From a checkpoint of a small contrastive audio-text model.
Training: nadamw at rate 0.0015, 10000 steps, batches of 256.
Rows from block 3 of the audio encoder of a small contrastive audio-text model, named by matrix and row number. Rows with one number within an expert belong to one neuron, the router's apart. Each number is 50 + 12 x the weight over its row's rms, rounded and kept within 0 to 99. All counts start at 0.
Before each expert's rows are labels from the 100 clips, of 14848, where the router gives the expert most weight on average: "strongest on" is what is common among them. Only what is clearly more common there than usual is listed. The data: short read English sentences (LibriTTS-R).
# router: slot weights (encoder.blocks.3.mlp.router.weight, 64x192), inputs 0-191
# up: expert up (encoder.blocks.3.mlp.up, 32x48x192), inputs 0-191
# down: expert down (encoder.blocks.3.mlp.down, 32x192x48, transposed), outputs 0-191

# expert 3
strongest on: the word "you"; the word "to"; the word "i"
router.6:61 67 44 43 55 66 45 66 61 57 54 55 52 27 62 66 87 57 53 65 62 62 49 72 64 57 57 48 53 62 45 47 54 47 52 45 34 48 60 35 41 51 53 15 30 58 45 44 38 31 47 30 66 56 44 40 52 44 44 56 48 49 68 41 49 48 47 43 36 59 49 59 51 50 71 50 57 68 65 33 59 46 40 58 48 48 70 41 48 49 61 55 47 24 62 45 63 43 69 61 61 61 58 30 37 55 60 49 75 41 59 62 55 59 46 36 71 49 46 65 53 56 46 40 47 53 68 48 55 60 65 56 47 68 58 59 34 32 72 65 55 33 43 53 55 43 62 45 34 26 39 31 62 73 54 51 38 37 42 39 32 51 34 47 49 19 44 34 54 51 37 42 24 46 51 40 55 48 48 39 39 48 50 38 36 26 58 38 48 33 22 58
router.7:60 66 38 39 55 67 43 62 59 57 50 51 50 29 62 65 86 57 52 60 62 60 51 70 64 57 59 49 52 60 46 49 55 46 52 44 35 49 58 32 38 53 57 14 34 59 42 39 36 30 47 34 63 57 47 39 53 47 45 59 55 43 69 42 50 48 47 46 33 55 49 58 51 49 71 47 56 64 65 37 59 44 38 57 48 48 68 40 46 50 61 54 44 27 62 45 64 47 71 62 58 61 56 29 37 54 62 53 76 45 61 63 51 57 49 41 69 50 46 66 51 60 47 35 45 51 71 51 55 60 60 55 44 69 55 55 29 33 74 65 56 31 46 54 57 45 63 45 35 26 36 30 59 72 57 53 36 36 41 36 31 51 32 50 46 18 46 38 51 48 37 41 23 45 52 44 53 44 45 38 39 52 53 33 40 31 59 37 50 31 22 56
up.0:48 66 40 19 40 54 48 41 48 44 52 56 48 44 59 49 47 48 32 45 51 39 73 66 68 54 59 62 62 57 56 52 68 51 65 46 36 56 54 50 48 56 46 36 57 51 57 49 38 61 60 43 66 55 47 30 46 36 38 55 50 44 56 69 38 48 35 56 46 84 42 45 47 35 63 41 60 54 48 36 69 47 45 61 67 60 80 45 40 42 57 53 63 25 68 34 37 67 59 68 32 42 85 52 59 54 44 52 62 46 55 64 52 59 34 36 47 41 48 63 50 40 64 41 55 41 54 57 57 68 47 45 40 34 63 50 36 49 72 57 47 52 54 63 52 21 49 44 25 53 41 31 63 43 76 53 43 42 61 55 62 46 43 57 37 44 30 43 46 46 57 55 27 40 53 48 65 23 49 52 63 44 63 38 31 24 58 33 46 59 36 27
down.0:57 41 58 62 51 73 61 40 33 53 20 43 36 54 44 39 43 39 45 51 46 58 25 60 55 28 60 37 36 60 78 32 34 44 66 57 43 56 43 60 58 33 57 43 48 56 46 49 61 71 40 62 44 34 74 56 48 47 55 45 35 67 32 41 58 40 63 46 43 31 27 49 40 45 51 43 50 52 62 55 50 50 39 53 55 42 41 63 56 59 43 33 48 50 41 45 59 57 68 57 54 49 31 55 51 54 49 54 49 43 54 54 78 29 75 33 49 53 42 52 66 54 24 48 40 58 46 52 56 40 57 53 59 42 61 56 48 57 33 65 48 66 55 37 45 53 50 66 46 39 47 55 32 69 35 85 54 68 59 37 41 65 45 54 58 62 61 30 47 64 29 62 46 68 62 62 51 54 79 64 51 37 57 18 71 64 59 34 52 35 40 57
up.1:56 46 43 51 43 63 54 54 49 28 45 66 61 47 39 78 42 29 27 53 40 47 43 42 46 69 53 24 43 38 31 40 67 44 46 42 46 50 63 64 53 57 60 55 44 43 38 22 39 47 52 54 42 66 66 41 58 39 59 51 46 52 56 35 55 41 39 63 70 43 42 45 54 48 48 56 51 44 76 54 55 64 50 20 53 54 57 53 52 39 51 74 39 33 51 34 38 66 55 57 45 63 56 53 75 49 63 42 59 66 57 62 73 55 49 71 44 43 38 52 52 59 41 58 62 55 61 54 56 07 43 66 42 67 54 50 42 37 64 66 50 28 40 61 44 55 55 52 66 22 50 55 47 48 41 46 55 40 56 44 61 45 50 38 57 59 49 59 52 51 46 13 32 32 55 47 61 49 37 49 29 39 45 81 28 49 36 42 58 60 48 68
down.1:38 23 64 69 63 34 65 44 65 38 39 44 36 55 26 61 38 36 53 58 34 57 39 45 47 47 43 48 45 23 26 35 54 42 73 43 44 65 49 55 53 50 69 65 43 37 41 45 70 58 37 38 36 53 46 59 63 34 53 42 48 56 34 53 76 28 60 57 53 38 50 43 36 71 29 48 47 51 45 59 49 64 50 44 34 35 50 64 47 58 36 56 53 59 36 40 67 36 38 36 65 83 49 55 54 32 53 55 37 40 43 37 62 29 81 77 51 54 48 53 38 58 54 51 48 45 45 43 45 34 58 51 48 52 41 60 41 49 48 28 55 69 63 58 39 59 44 34 65 58 51 63 57 48 34 56 57 38 36 52 55 49 67 50 38 60 68 48 55 69 66 48 57 49 48 51 27 52 55 41 45 43 67 55 50 61 45 61 53 77 72 71
up.2:60 62 48 40 54 43 55 48 54 46 57 65 45 43 41 56 63 48 46 37 59 15 78 66 44 53 68 59 63 43 59 49 74 55 46 65 60 34 54 27 41 39 45 54 50 54 47 38 54 43 69 44 58 45 36 56 23 50 59 55 51 51 44 31 47 49 37 42 59 51 49 59 65 44 55 45 48 65 58 34 64 46 40 46 51 52 70 73 70 59 47 53 43 48 51 60 46 48 60 46 61 50 38 26 39 66 52 52 63 54 48 62 58 59 58 47 58 54 44 54 57 50 43 50 59 35 65 64 69 59 61 45 35 34 46 46 47 25 46 50 64 39 53 55 67 24 50 20 47 50 39 36 66 43 56 58 34 46 53 45 74 61 44 56 41 33 44 32 46 63 59 34 32 30 45 54 64 32 05 39 59 46 42 46 18 30 50 34 35 59 37 63
down.2:44 41 65 68 62 24 55 30 62 56 57 43 44 67 35 48 49 52 69 43 41 51 59 37 52 33 59 65 47 47 49 44 52 56 69 58 56 53 60 57 45 43 59 84 45 29 53 45 74 55 58 48 46 19 47 71 64 50 58 44 62 53 36 60 70 53 59 42 59 30 45 47 38 59 40 34 41 70 39 54 32 29 53 47 29 33 47 48 67 76 29 52 39 71 43 62 42 28 48 27 68 52 32 54 37 33 59 62 42 36 47 42 47 48 70 56 51 55 47 34 57 65 49 49 30 40 42 50 51 57 39 48 54 45 45 50 46 43 23 36 41 64 54 52 46 51 46 22 49 49 34 53 43 57 27 60 63 53 40 53 40 85 59 63 42 53 64 49 67 59 69 44 61 38 42 64 52 45 39 60 37 56 47 45 48 56 50 49 31 63 57 51

# expert 0
strongest on: the word "that"; the word "is"
router.0:50 47 67 57 60 42 72 67 76 57 41 67 38 16 71 58 78 44 37 36 49 64 48 56 32 37 50 53 58 51 50 61 55 63 49 48 37 55 34 28 42 54 34 31 46 34 42 51 37 56 57 39 48 50 73 40 64 34 28 62 53 42 59 61 41 39 42 44 34 49 61 55 52 71 44 29 38 55 40 39 40 70 57 68 55 74 41 68 54 34 55 42 72 16 42 38 58 63 57 54 48 56 57 51 32 39 32 63 50 49 72 87 51 44 52 60 52 44 47 33 43 53 40 43 43 43 57 47 37 56 55 52 46 59 41 41 51 57 53 64 61 49 45 35 55 33 69 44 65 58 68 52 42 60 70 54 44 38 42 60 54 28 45 42 46 39 41 35 39 70 41 51 40 37 51 47 42 76 53 38 48 46 54 58 51 43 40 51 62 61 44 48
router.1:49 47 70 55 62 44 72 66 80 57 39 67 39 15 72 56 80 44 36 35 49 64 51 57 32 37 52 57 57 50 46 63 51 63 51 49 36 56 33 29 45 57 36 32 44 35 41 52 34 54 58 41 48 49 73 35 65 35 29 63 51 41 59 59 41 38 44 46 35 52 60 56 52 67 40 30 37 53 42 36 39 69 58 68 55 72 43 67 56 35 54 39 68 15 42 37 60 60 52 52 46 52 59 49 26 39 34 61 48 48 71 86 51 43 52 61 50 43 48 34 43 49 41 41 44 42 56 46 39 57 54 53 51 57 41 38 48 55 47 65 61 48 45 35 54 32 66 43 64 58 69 54 44 62 72 57 44 40 39 60 53 31 44 43 45 42 45 36 44 67 40 48 42 40 52 49 47 76 51 38 46 44 56 59 55 45 35 51 64 64 46 48
up.0:71 54 51 32 55 54 39 33 46 55 65 71 47 50 35 56 40 59 70 47 49 66 69 51 38 77 37 46 61 40 61 62 48 66 58 62 38 25 31 67 44 42 74 31 28 48 61 41 58 44 32 68 57 68 49 31 51 61 46 51 65 23 63 38 36 59 39 66 38 44 41 32 55 53 42 64 71 53 55 48 48 45 38 49 41 52 56 40 51 36 66 61 44 46 54 63 50 47 57 63 47 41 48 66 57 52 46 52 45 57 41 36 62 56 51 57 39 41 63 44 48 52 58 46 73 72 45 55 34 54 53 43 43 46 47 52 33 37 72 42 38 51 50 37 37 36 63 80 53 50 53 23 44 31 39 45 64 43 56 63 30 37 26 60 55 41 54 45 62 40 45 59 47 50 38 15 55 48 47 74 62 52 60 49 42 66 38 57 48 60 50 22
down.0:56 25 61 67 39 55 60 46 45 56 54 45 50 55 41 44 38 29 39 52 43 81 30 31 59 76 41 48 46 58 46 59 32 40 51 65 63 52 55 66 40 49 61 44 42 45 65 50 39 52 28 55 36 69 50 50 46 53 60 55 42 43 61 53 69 53 51 45 60 51 28 46 51 56 51 68 23 52 49 62 54 56 72 37 46 54 35 68 43 60 38 74 52 52 35 43 69 44 48 42 35 72 40 62 67 58 41 38 65 38 57 42 32 49 42 62 36 40 53 62 43 69 44 84 43 65 67 61 56 52 47 51 55 53 55 31 67 40 60 45 27 56 32 56 63 39 35 57 63 36 44 55 58 59 35 45 44 51 45 48 20 55 53 43 62 45 73 58 53 59 33 26 66 68 58 47 30 54 56 33 48 39 60 73 61 67 56 38 47 44 57 47
up.1:70 41 44 68 67 45 52 51 60 46 68 68 49 54 45 44 55 51 40 50 77 60 57 43 47 79 33 46 36 53 51 58 25 65 50 60 41 29 38 54 49 42 31 45 61 47 57 40 38 26 68 59 51 62 44 66 47 49 51 42 66 27 65 43 41 51 46 69 62 41 69 39 50 63 57 59 44 34 51 59 42 39 68 46 42 51 49 52 41 58 63 54 42 61 48 69 58 46 52 50 64 54 20 57 60 40 20 45 41 39 52 47 56 45 50 67 36 38 74 37 57 66 49 70 50 43 42 73 39 32 38 51 44 66 37 37 63 45 41 43 50 44 31 43 37 56 65 46 58 59 64 49 46 35 46 25 60 25 46 65 33 37 35 44 47 60 59 70 50 45 51 56 60 41 27 38 28 61 26 45 41 38 46 56 57 68 53 63 37 41 58 34
down.1:49 32 77 57 68 36 56 31 61 58 41 67 39 44 41 48 50 45 45 41 54 69 41 43 33 65 34 34 51 53 45 45 43 45 59 61 48 32 35 44 60 39 44 33 44 59 49 57 51 47 43 65 57 65 44 58 39 45 68 73 52 42 56 36 48 39 52 54 58 62 52 63 42 59 43 71 38 45 45 70 60 68 52 32 39 66 32 72 46 53 38 49 46 50 23 57 76 49 51 31 52 64 43 52 55 63 50 61 60 43 70 57 58 32 26 53 37 29 53 51 53 58 34 67 58 47 60 64 56 37 51 45 75 71 54 47 51 37 52 54 52 59 45 46 60 41 50 51 62 37 64 51 41 52 36 57 48 34 19 57 28 48 41 48 52 39 59 60 50 69 31 25 57 46 79 54 40 78 42 29 43 47 67 55 71 60 47 49 69 39 59 62
up.2:60 66 62 38 60 44 42 59 59 45 44 46 54 41 34 70 72 63 47 49 40 64 80 61 68 47 64 54 61 38 36 60 71 58 67 46 41 50 70 42 50 63 59 44 43 47 38 52 39 52 58 54 74 35 61 52 30 40 58 60 51 63 43 26 52 46 51 39 32 41 49 45 60 44 51 68 77 65 65 34 45 30 28 45 62 37 58 50 62 44 47 44 47 24 53 41 38 72 53 54 60 44 48 31 48 51 75 60 53 55 58 51 63 65 61 30 66 47 54 56 62 54 55 30 52 39 51 49 49 56 46 51 17 42 58 66 40 28 59 41 61 36 58 62 62 27 53 34 39 40 38 40 57 55 49 59 42 48 57 39 63 52 53 64 39 14 38 27 37 55 53 37 22 39 49 50 60 41 37 53 35 51 53 43 43 48 51 39 39 57 32 48
down.2:88 43 75 64 62 29 61 37 45 53 37 42 39 65 27 46 42 59 46 43 31 51 56 28 57 48 48 62 45 44 55 54 54 48 69 66 64 27 62 60 52 55 58 62 35 37 52 41 60 49 62 50 60 29 46 66 52 68 79 43 52 64 39 35 64 53 54 40 58 29 40 49 43 55 41 65 46 65 69 33 44 32 39 37 43 38 35 49 76 65 40 52 37 53 48 74 44 49 51 43 56 56 32 42 57 45 75 57 46 32 45 40 60 64 69 39 48 40 57 54 55 66 42 45 51 40 41 56 48 41 35 43 41 45 50 56 51 24 48 35 21 61 57 50 58 44 25 38 45 46 50 46 48 60 27 68 53 57 43 48 42 70 59 64 27 30 73 51 55 49 50 29 59 37 49 65 48 62 34 50 42 57 51 47 61 64 43 46 43 51 51 63

# expert 28
strongest on: the word "not"
router.56:42 58 49 46 47 67 51 71 67 43 64 39 56 31 62 58 80 63 50 56 57 62 55 72 68 53 44 61 60 63 53 50 58 57 47 44 39 58 48 39 52 60 38 42 54 51 55 42 41 41 52 26 65 43 61 42 49 38 30 55 62 22 60 60 57 56 48 53 42 63 66 61 62 49 55 50 61 61 47 51 40 39 48 53 43 63 59 37 41 33 78 48 52 38 64 46 44 48 49 74 52 58 71 23 53 39 54 38 65 47 55 50 45 55 40 43 62 50 45 64 44 46 54 30 52 70 64 44 47 46 65 54 44 73 58 64 32 51 63 67 73 39 39 51 42 48 68 36 59 46 46 50 60 60 77 48 28 13 46 42 44 45 42 33 53 22 31 48 36 46 28 45 46 51 35 33 46 59 53 34 46 66 30 35 40 40 43 52 50 46 17 38
router.57:41 58 49 41 47 61 54 75 71 43 64 42 58 28 63 55 77 62 54 60 60 62 57 70 67 53 48 58 60 63 52 55 55 55 46 46 39 61 46 37 51 62 43 40 55 50 54 42 45 42 54 26 68 45 58 42 53 37 26 57 59 26 64 61 54 57 51 54 38 65 69 60 59 47 51 48 59 62 49 55 40 41 48 51 43 61 57 38 45 33 80 48 52 38 67 51 43 48 52 71 55 62 72 22 47 40 57 36 68 49 54 53 45 53 41 44 64 51 48 62 45 47 53 34 54 70 63 47 44 44 65 49 42 69 61 61 34 49 63 62 73 39 40 51 46 51 62 36 58 45 47 52 59 63 78 48 22 15 47 40 45 49 39 28 53 25 30 49 36 42 28 43 47 52 36 30 49 61 58 35 48 66 32 36 39 41 42 53 46 45 21 40
up.0:67 62 44 35 57 46 68 51 62 23 48 61 58 49 47 45 43 33 29 50 51 40 68 56 50 48 53 44 48 44 48 46 54 56 54 26 23 50 46 49 69 45 51 61 69 47 32 38 44 59 67 45 59 54 56 44 58 44 45 36 68 40 36 33 50 40 51 83 50 47 73 46 37 47 51 43 70 32 51 47 50 55 53 59 60 70 60 54 46 53 65 50 61 45 58 36 27 49 49 72 62 43 73 54 53 33 62 64 35 41 73 51 67 55 65 51 53 46 61 39 43 34 44 38 42 41 40 37 27 33 47 59 40 50 60 55 46 44 45 67 59 60 65 49 29 56 69 34 63 59 57 47 39 38 52 39 63 24 66 83 78 32 51 55 44 64 21 56 34 35 62 54 49 23 41 49 50 47 53 58 42 37 43 64 37 44 43 56 48 65 49 47
down.0:46 29 33 45 55 33 48 50 46 58 59 44 27 71 40 57 20 44 58 57 43 42 48 39 39 53 45 51 40 30 51 41 27 63 61 49 45 71 37 46 53 40 56 77 52 35 55 48 72 70 49 47 37 50 49 61 59 39 48 49 40 43 33 58 63 43 57 68 54 48 57 41 42 72 40 49 72 42 56 69 41 39 29 57 39 38 55 53 48 50 48 53 49 67 36 45 56 35 46 53 71 48 41 66 42 41 46 37 36 56 27 24 50 28 63 64 49 55 54 22 31 27 33 60 58 63 30 48 31 47 48 55 59 47 57 57 43 50 29 33 54 57 49 49 45 65 62 46 38 63 61 66 51 35 46 49 74 53 60 50 52 43 64 61 57 81 43 61 55 45 75 67 56 66 35 46 52 49 51 59 65 56 38 43 51 68 49 71 57 66 68 37
up.1:65 68 43 19 49 58 49 42 60 32 41 65 55 56 54 52 51 30 36 54 44 23 58 66 51 50 57 56 48 50 52 51 68 52 54 46 31 51 59 64 48 41 60 51 49 60 53 42 31 54 70 51 69 51 61 43 44 48 44 58 56 48 41 47 38 62 34 77 71 53 67 41 61 46 63 51 60 56 68 33 49 62 38 61 53 79 62 51 64 39 49 56 69 30 49 31 21 71 53 52 39 38 63 53 52 35 58 63 43 55 74 54 56 58 54 46 67 49 41 42 57 52 33 30 35 41 42 44 42 43 45 65 31 52 55 49 36 34 41 57 43 57 60 43 31 45 70 48 62 53 38 41 47 32 61 45 60 47 69 75 84 52 47 58 54 51 27 43 40 42 64 38 47 15 35 62 54 30 42 60 55 39 51 63 35 46 55 42 39 58 41 46
down.1:50 41 25 38 62 56 55 42 49 57 35 52 24 67 59 49 39 42 47 69 31 50 45 59 46 39 39 74 31 35 60 29 50 42 68 57 41 66 51 46 36 26 66 64 31 33 57 56 58 59 49 54 66 48 67 60 53 41 50 40 34 60 22 64 52 28 61 67 59 42 57 36 44 54 54 51 55 51 69 58 58 49 21 53 39 45 54 53 57 40 28 40 54 47 35 29 49 45 44 46 43 49 37 58 21 43 31 54 37 48 51 51 58 43 72 46 59 65 35 17 60 47 35 48 44 53 44 41 44 56 56 57 61 49 59 68 38 58 23 61 44 64 68 44 38 65 46 61 38 54 55 66 33 42 39 61 58 65 60 41 63 56 55 58 57 65 53 29 53 60 58 66 54 53 43 76 56 48 56 67 57 43 68 30 50 62 49 54 64 54 59 49
up.2:53 56 38 47 65 48 47 67 52 61 73 62 55 44 54 50 53 32 55 50 71 34 70 31 46 43 50 55 40 63 74 42 57 65 40 52 45 32 45 33 69 55 41 58 57 54 64 32 68 29 83 36 51 58 55 63 68 67 51 71 65 38 60 57 41 63 40 50 52 47 73 55 69 64 58 33 49 65 65 53 35 39 43 47 58 63 51 71 65 53 48 48 62 56 57 61 52 32 37 39 72 26 47 41 49 53 31 40 39 48 42 50 48 48 47 58 43 50 53 37 47 34 36 61 35 46 40 45 33 48 49 55 38 42 34 50 52 42 41 33 57 43 57 34 52 56 65 49 49 64 47 40 56 45 50 42 75 24 46 54 72 56 41 47 57 54 52 61 26 37 59 55 48 36 17 39 37 62 22 47 52 61 29 26 53 56 55 56 34 41 56 42
down.2:57 39 71 60 72 29 57 39 73 38 61 59 65 54 44 50 50 39 68 52 66 64 53 59 55 63 57 47 56 50 50 29 34 46 62 54 41 29 39 48 53 54 43 47 48 48 59 37 61 53 56 33 50 45 39 64 56 62 49 58 61 30 53 55 54 55 60 70 56 34 67 61 35 52 36 54 39 38 45 63 38 39 63 48 32 56 41 67 59 79 47 59 39 64 50 56 43 30 56 33 55 66 42 50 68 38 53 57 43 27 61 46 47 30 49 65 31 33 58 45 59 61 42 69 46 47 32 74 39 64 62 56 63 61 47 42 52 48 41 32 43 75 31 60 45 46 60 23 49 60 42 55 43 47 34 37 58 39 24 73 36 49 46 55 39 48 48 69 47 23 67 46 61 40 59 58 24 45 47 36 40 44 37 51 58 48 45 76 38 61 62 40

# expert 30
strongest on: the word "you"
router.60:52 48 62 59 53 51 30 56 49 66 58 36 43 54 40 39 66 64 48 12 56 57 44 31 53 60 55 31 50 57 44 68 48 70 61 59 68 66 53 56 48 48 50 46 56 50 61 64 54 72 35 65 56 33 68 35 61 39 54 59 53 43 70 40 57 73 36 57 41 42 51 48 61 58 49 39 65 68 44 56 33 31 37 61 59 34 68 35 43 58 76 65 55 62 78 68 64 40 72 64 67 43 39 53 50 69 48 39 61 50 48 41 47 57 43 56 43 59 45 42 24 34 29 36 30 33 43 41 42 54 48 52 43 47 35 38 63 41 60 53 55 41 39 65 61 38 62 41 54 41 63 32 53 61 71 57 44 62 74 61 37 43 59 66 38 61 33 34 48 43 53 50 44 53 35 43 53 46 46 38 60 48 39 53 43 63 50 47 27 63 34 32
router.61:47 46 63 61 53 48 31 55 49 66 59 33 45 56 38 39 64 66 50 15 55 61 39 28 53 60 55 33 49 61 44 67 46 71 59 56 69 65 50 56 50 52 49 48 55 55 59 65 57 71 34 60 54 32 70 37 58 38 54 53 56 44 73 43 60 76 36 58 39 38 53 48 59 60 49 38 67 62 42 55 33 30 42 59 50 33 69 36 42 57 72 64 56 63 74 67 62 37 67 63 62 44 39 46 56 66 48 38 58 49 46 39 41 55 46 56 44 60 44 44 23 32 28 29 30 33 41 39 39 53 47 52 41 45 36 39 68 43 61 53 55 45 43 67 64 36 58 40 53 43 63 37 56 64 73 58 43 63 76 58 37 46 64 68 40 60 33 39 46 38 55 56 50 53 34 41 49 45 49 37 64 48 37 52 48 63 49 49 26 60 41 32
up.0:60 57 61 60 51 58 56 72 49 41 51 44 60 33 43 42 63 75 40 48 49 62 59 47 75 52 27 52 70 53 55 59 61 47 59 56 56 43 63 40 40 60 32 54 47 52 39 50 37 26 53 61 49 47 62 58 51 56 62 38 93 70 49 51 54 66 48 26 48 50 46 48 33 52 62 41 49 57 44 47 44 43 85 44 49 38 37 36 53 56 69 62 41 59 63 63 42 48 43 50 60 65 49 32 51 44 38 54 29 49 45 46 44 54 54 42 66 58 41 56 47 62 57 27 30 48 73 56 64 35 45 44 11 43 43 53 57 60 84 48 37 48 39 49 46 43 35 51 39 46 42 51 81 59 48 37 36 47 49 45 40 41 51 52 45 22 78 44 49 45 38 55 56 40 53 29 41 63 58 63 22 57 65 40 42 48 57 51 35 38 51 51
down.0:28 35 46 66 38 27 50 29 64 53 47 44 31 71 39 53 37 54 71 47 27 47 50 38 49 45 31 57 44 45 43 59 44 47 53 53 58 83 63 57 42 61 72 73 43 27 47 47 60 54 30 57 49 56 49 51 66 43 54 53 41 53 37 43 75 41 76 42 42 44 46 38 46 55 30 38 69 59 42 52 58 53 59 44 52 34 75 31 33 56 44 62 32 75 63 71 56 32 44 43 65 57 47 63 41 42 51 44 51 48 30 18 41 48 65 65 53 65 46 51 36 48 68 50 36 58 59 37 57 49 65 70 37 42 49 62 53 58 36 37 58 51 54 73 48 55 37 23 49 45 41 59 48 46 42 48 55 56 55 54 40 52 61 72 46 67 59 47 70 56 60 44 76 48 44 48 56 32 50 57 46 49 70 57 51 53 70 49 40 57 49 46
up.1:60 67 38 35 41 66 55 64 35 46 68 64 65 38 60 59 68 68 41 50 68 58 61 61 66 59 45 49 54 63 68 68 49 56 32 40 43 37 44 37 49 54 42 31 54 70 53 37 38 43 57 44 42 64 51 27 37 47 32 65 56 43 65 53 31 58 34 36 47 65 43 46 72 44 68 40 60 59 54 33 54 56 53 56 69 59 62 33 41 34 75 58 59 35 71 41 35 63 61 67 40 44 66 39 60 54 36 42 64 55 52 63 64 65 36 51 52 42 61 74 57 58 66 47 61 63 61 63 42 62 39 42 41 59 57 31 35 50 62 60 56 27 51 43 36 48 61 65 43 35 48 25 50 48 72 40 49 39 55 59 59 35 39 38 44 39 39 64 47 41 40 53 29 43 40 33 46 38 43 58 44 56 54 48 33 35 66 43 49 48 31 25
down.1:61 58 33 46 35 74 52 67 48 35 57 59 62 31 61 47 57 54 36 53 57 51 64 56 54 72 36 32 62 65 63 80 45 49 25 73 48 48 49 38 47 62 34 25 41 56 43 44 41 37 50 78 67 74 58 40 44 59 53 49 54 33 59 41 44 54 49 40 44 61 43 60 55 47 68 56 51 40 53 54 78 72 58 48 56 64 64 48 41 56 73 59 43 36 70 66 47 75 63 56 38 49 49 48 58 69 34 29 54 57 46 60 44 70 29 34 48 35 48 50 53 57 48 46 43 54 72 59 69 40 59 59 35 51 60 43 55 53 72 63 58 41 29 45 55 40 54 59 53 41 53 40 56 43 60 37 26 33 45 52 47 33 25 44 50 34 47 41 44 53 22 37 36 48 50 37 59 60 52 50 58 32 62 50 45 54 54 40 49 42 26 54
up.2:53 50 31 53 53 47 48 73 50 61 74 60 50 54 53 74 57 55 72 74 69 28 66 43 44 62 49 62 33 50 49 44 56 48 52 51 56 33 60 32 48 49 53 49 48 53 49 32 51 38 82 33 47 57 34 53 43 65 50 57 54 44 65 66 49 53 47 43 67 52 61 42 66 50 46 35 51 67 60 45 49 48 38 37 30 41 67 57 71 48 48 58 52 54 55 52 52 36 44 40 52 60 45 45 41 66 32 54 55 48 33 51 63 59 58 58 66 67 45 59 61 51 59 50 45 40 47 53 64 49 32 58 23 26 31 43 48 30 53 23 48 28 61 48 42 53 52 45 50 48 25 35 70 63 54 50 65 31 48 48 66 67 37 49 42 44 49 42 59 57 62 53 41 34 18 36 55 23 04 53 54 58 41 41 46 33 53 55 53 47 56 51
down.2:64 55 71 66 67 19 54 41 47 51 60 61 47 42 37 40 54 60 59 25 54 51 65 53 66 42 42 49 54 44 68 57 43 59 46 54 73 34 38 49 58 49 46 58 58 58 47 64 54 33 43 63 34 48 39 65 52 48 70 48 73 50 60 37 44 64 40 38 38 64 53 60 38 45 40 45 44 46 26 47 56 45 75 38 39 47 55 61 70 73 41 58 36 70 40 72 66 28 55 45 67 36 44 47 45 50 72 54 38 52 50 43 47 48 37 50 33 48 65 64 39 47 51 53 74 53 56 69 64 45 39 43 55 45 56 39 64 31 45 50 67 54 49 55 58 21 47 38 44 56 52 41 62 48 43 48 43 28 32 46 32 59 36 58 28 25 69 54 46 44 39 44 70 37 60 27 49 69 37 58 31 61 51 44 59 27 49 52 33 30 59 44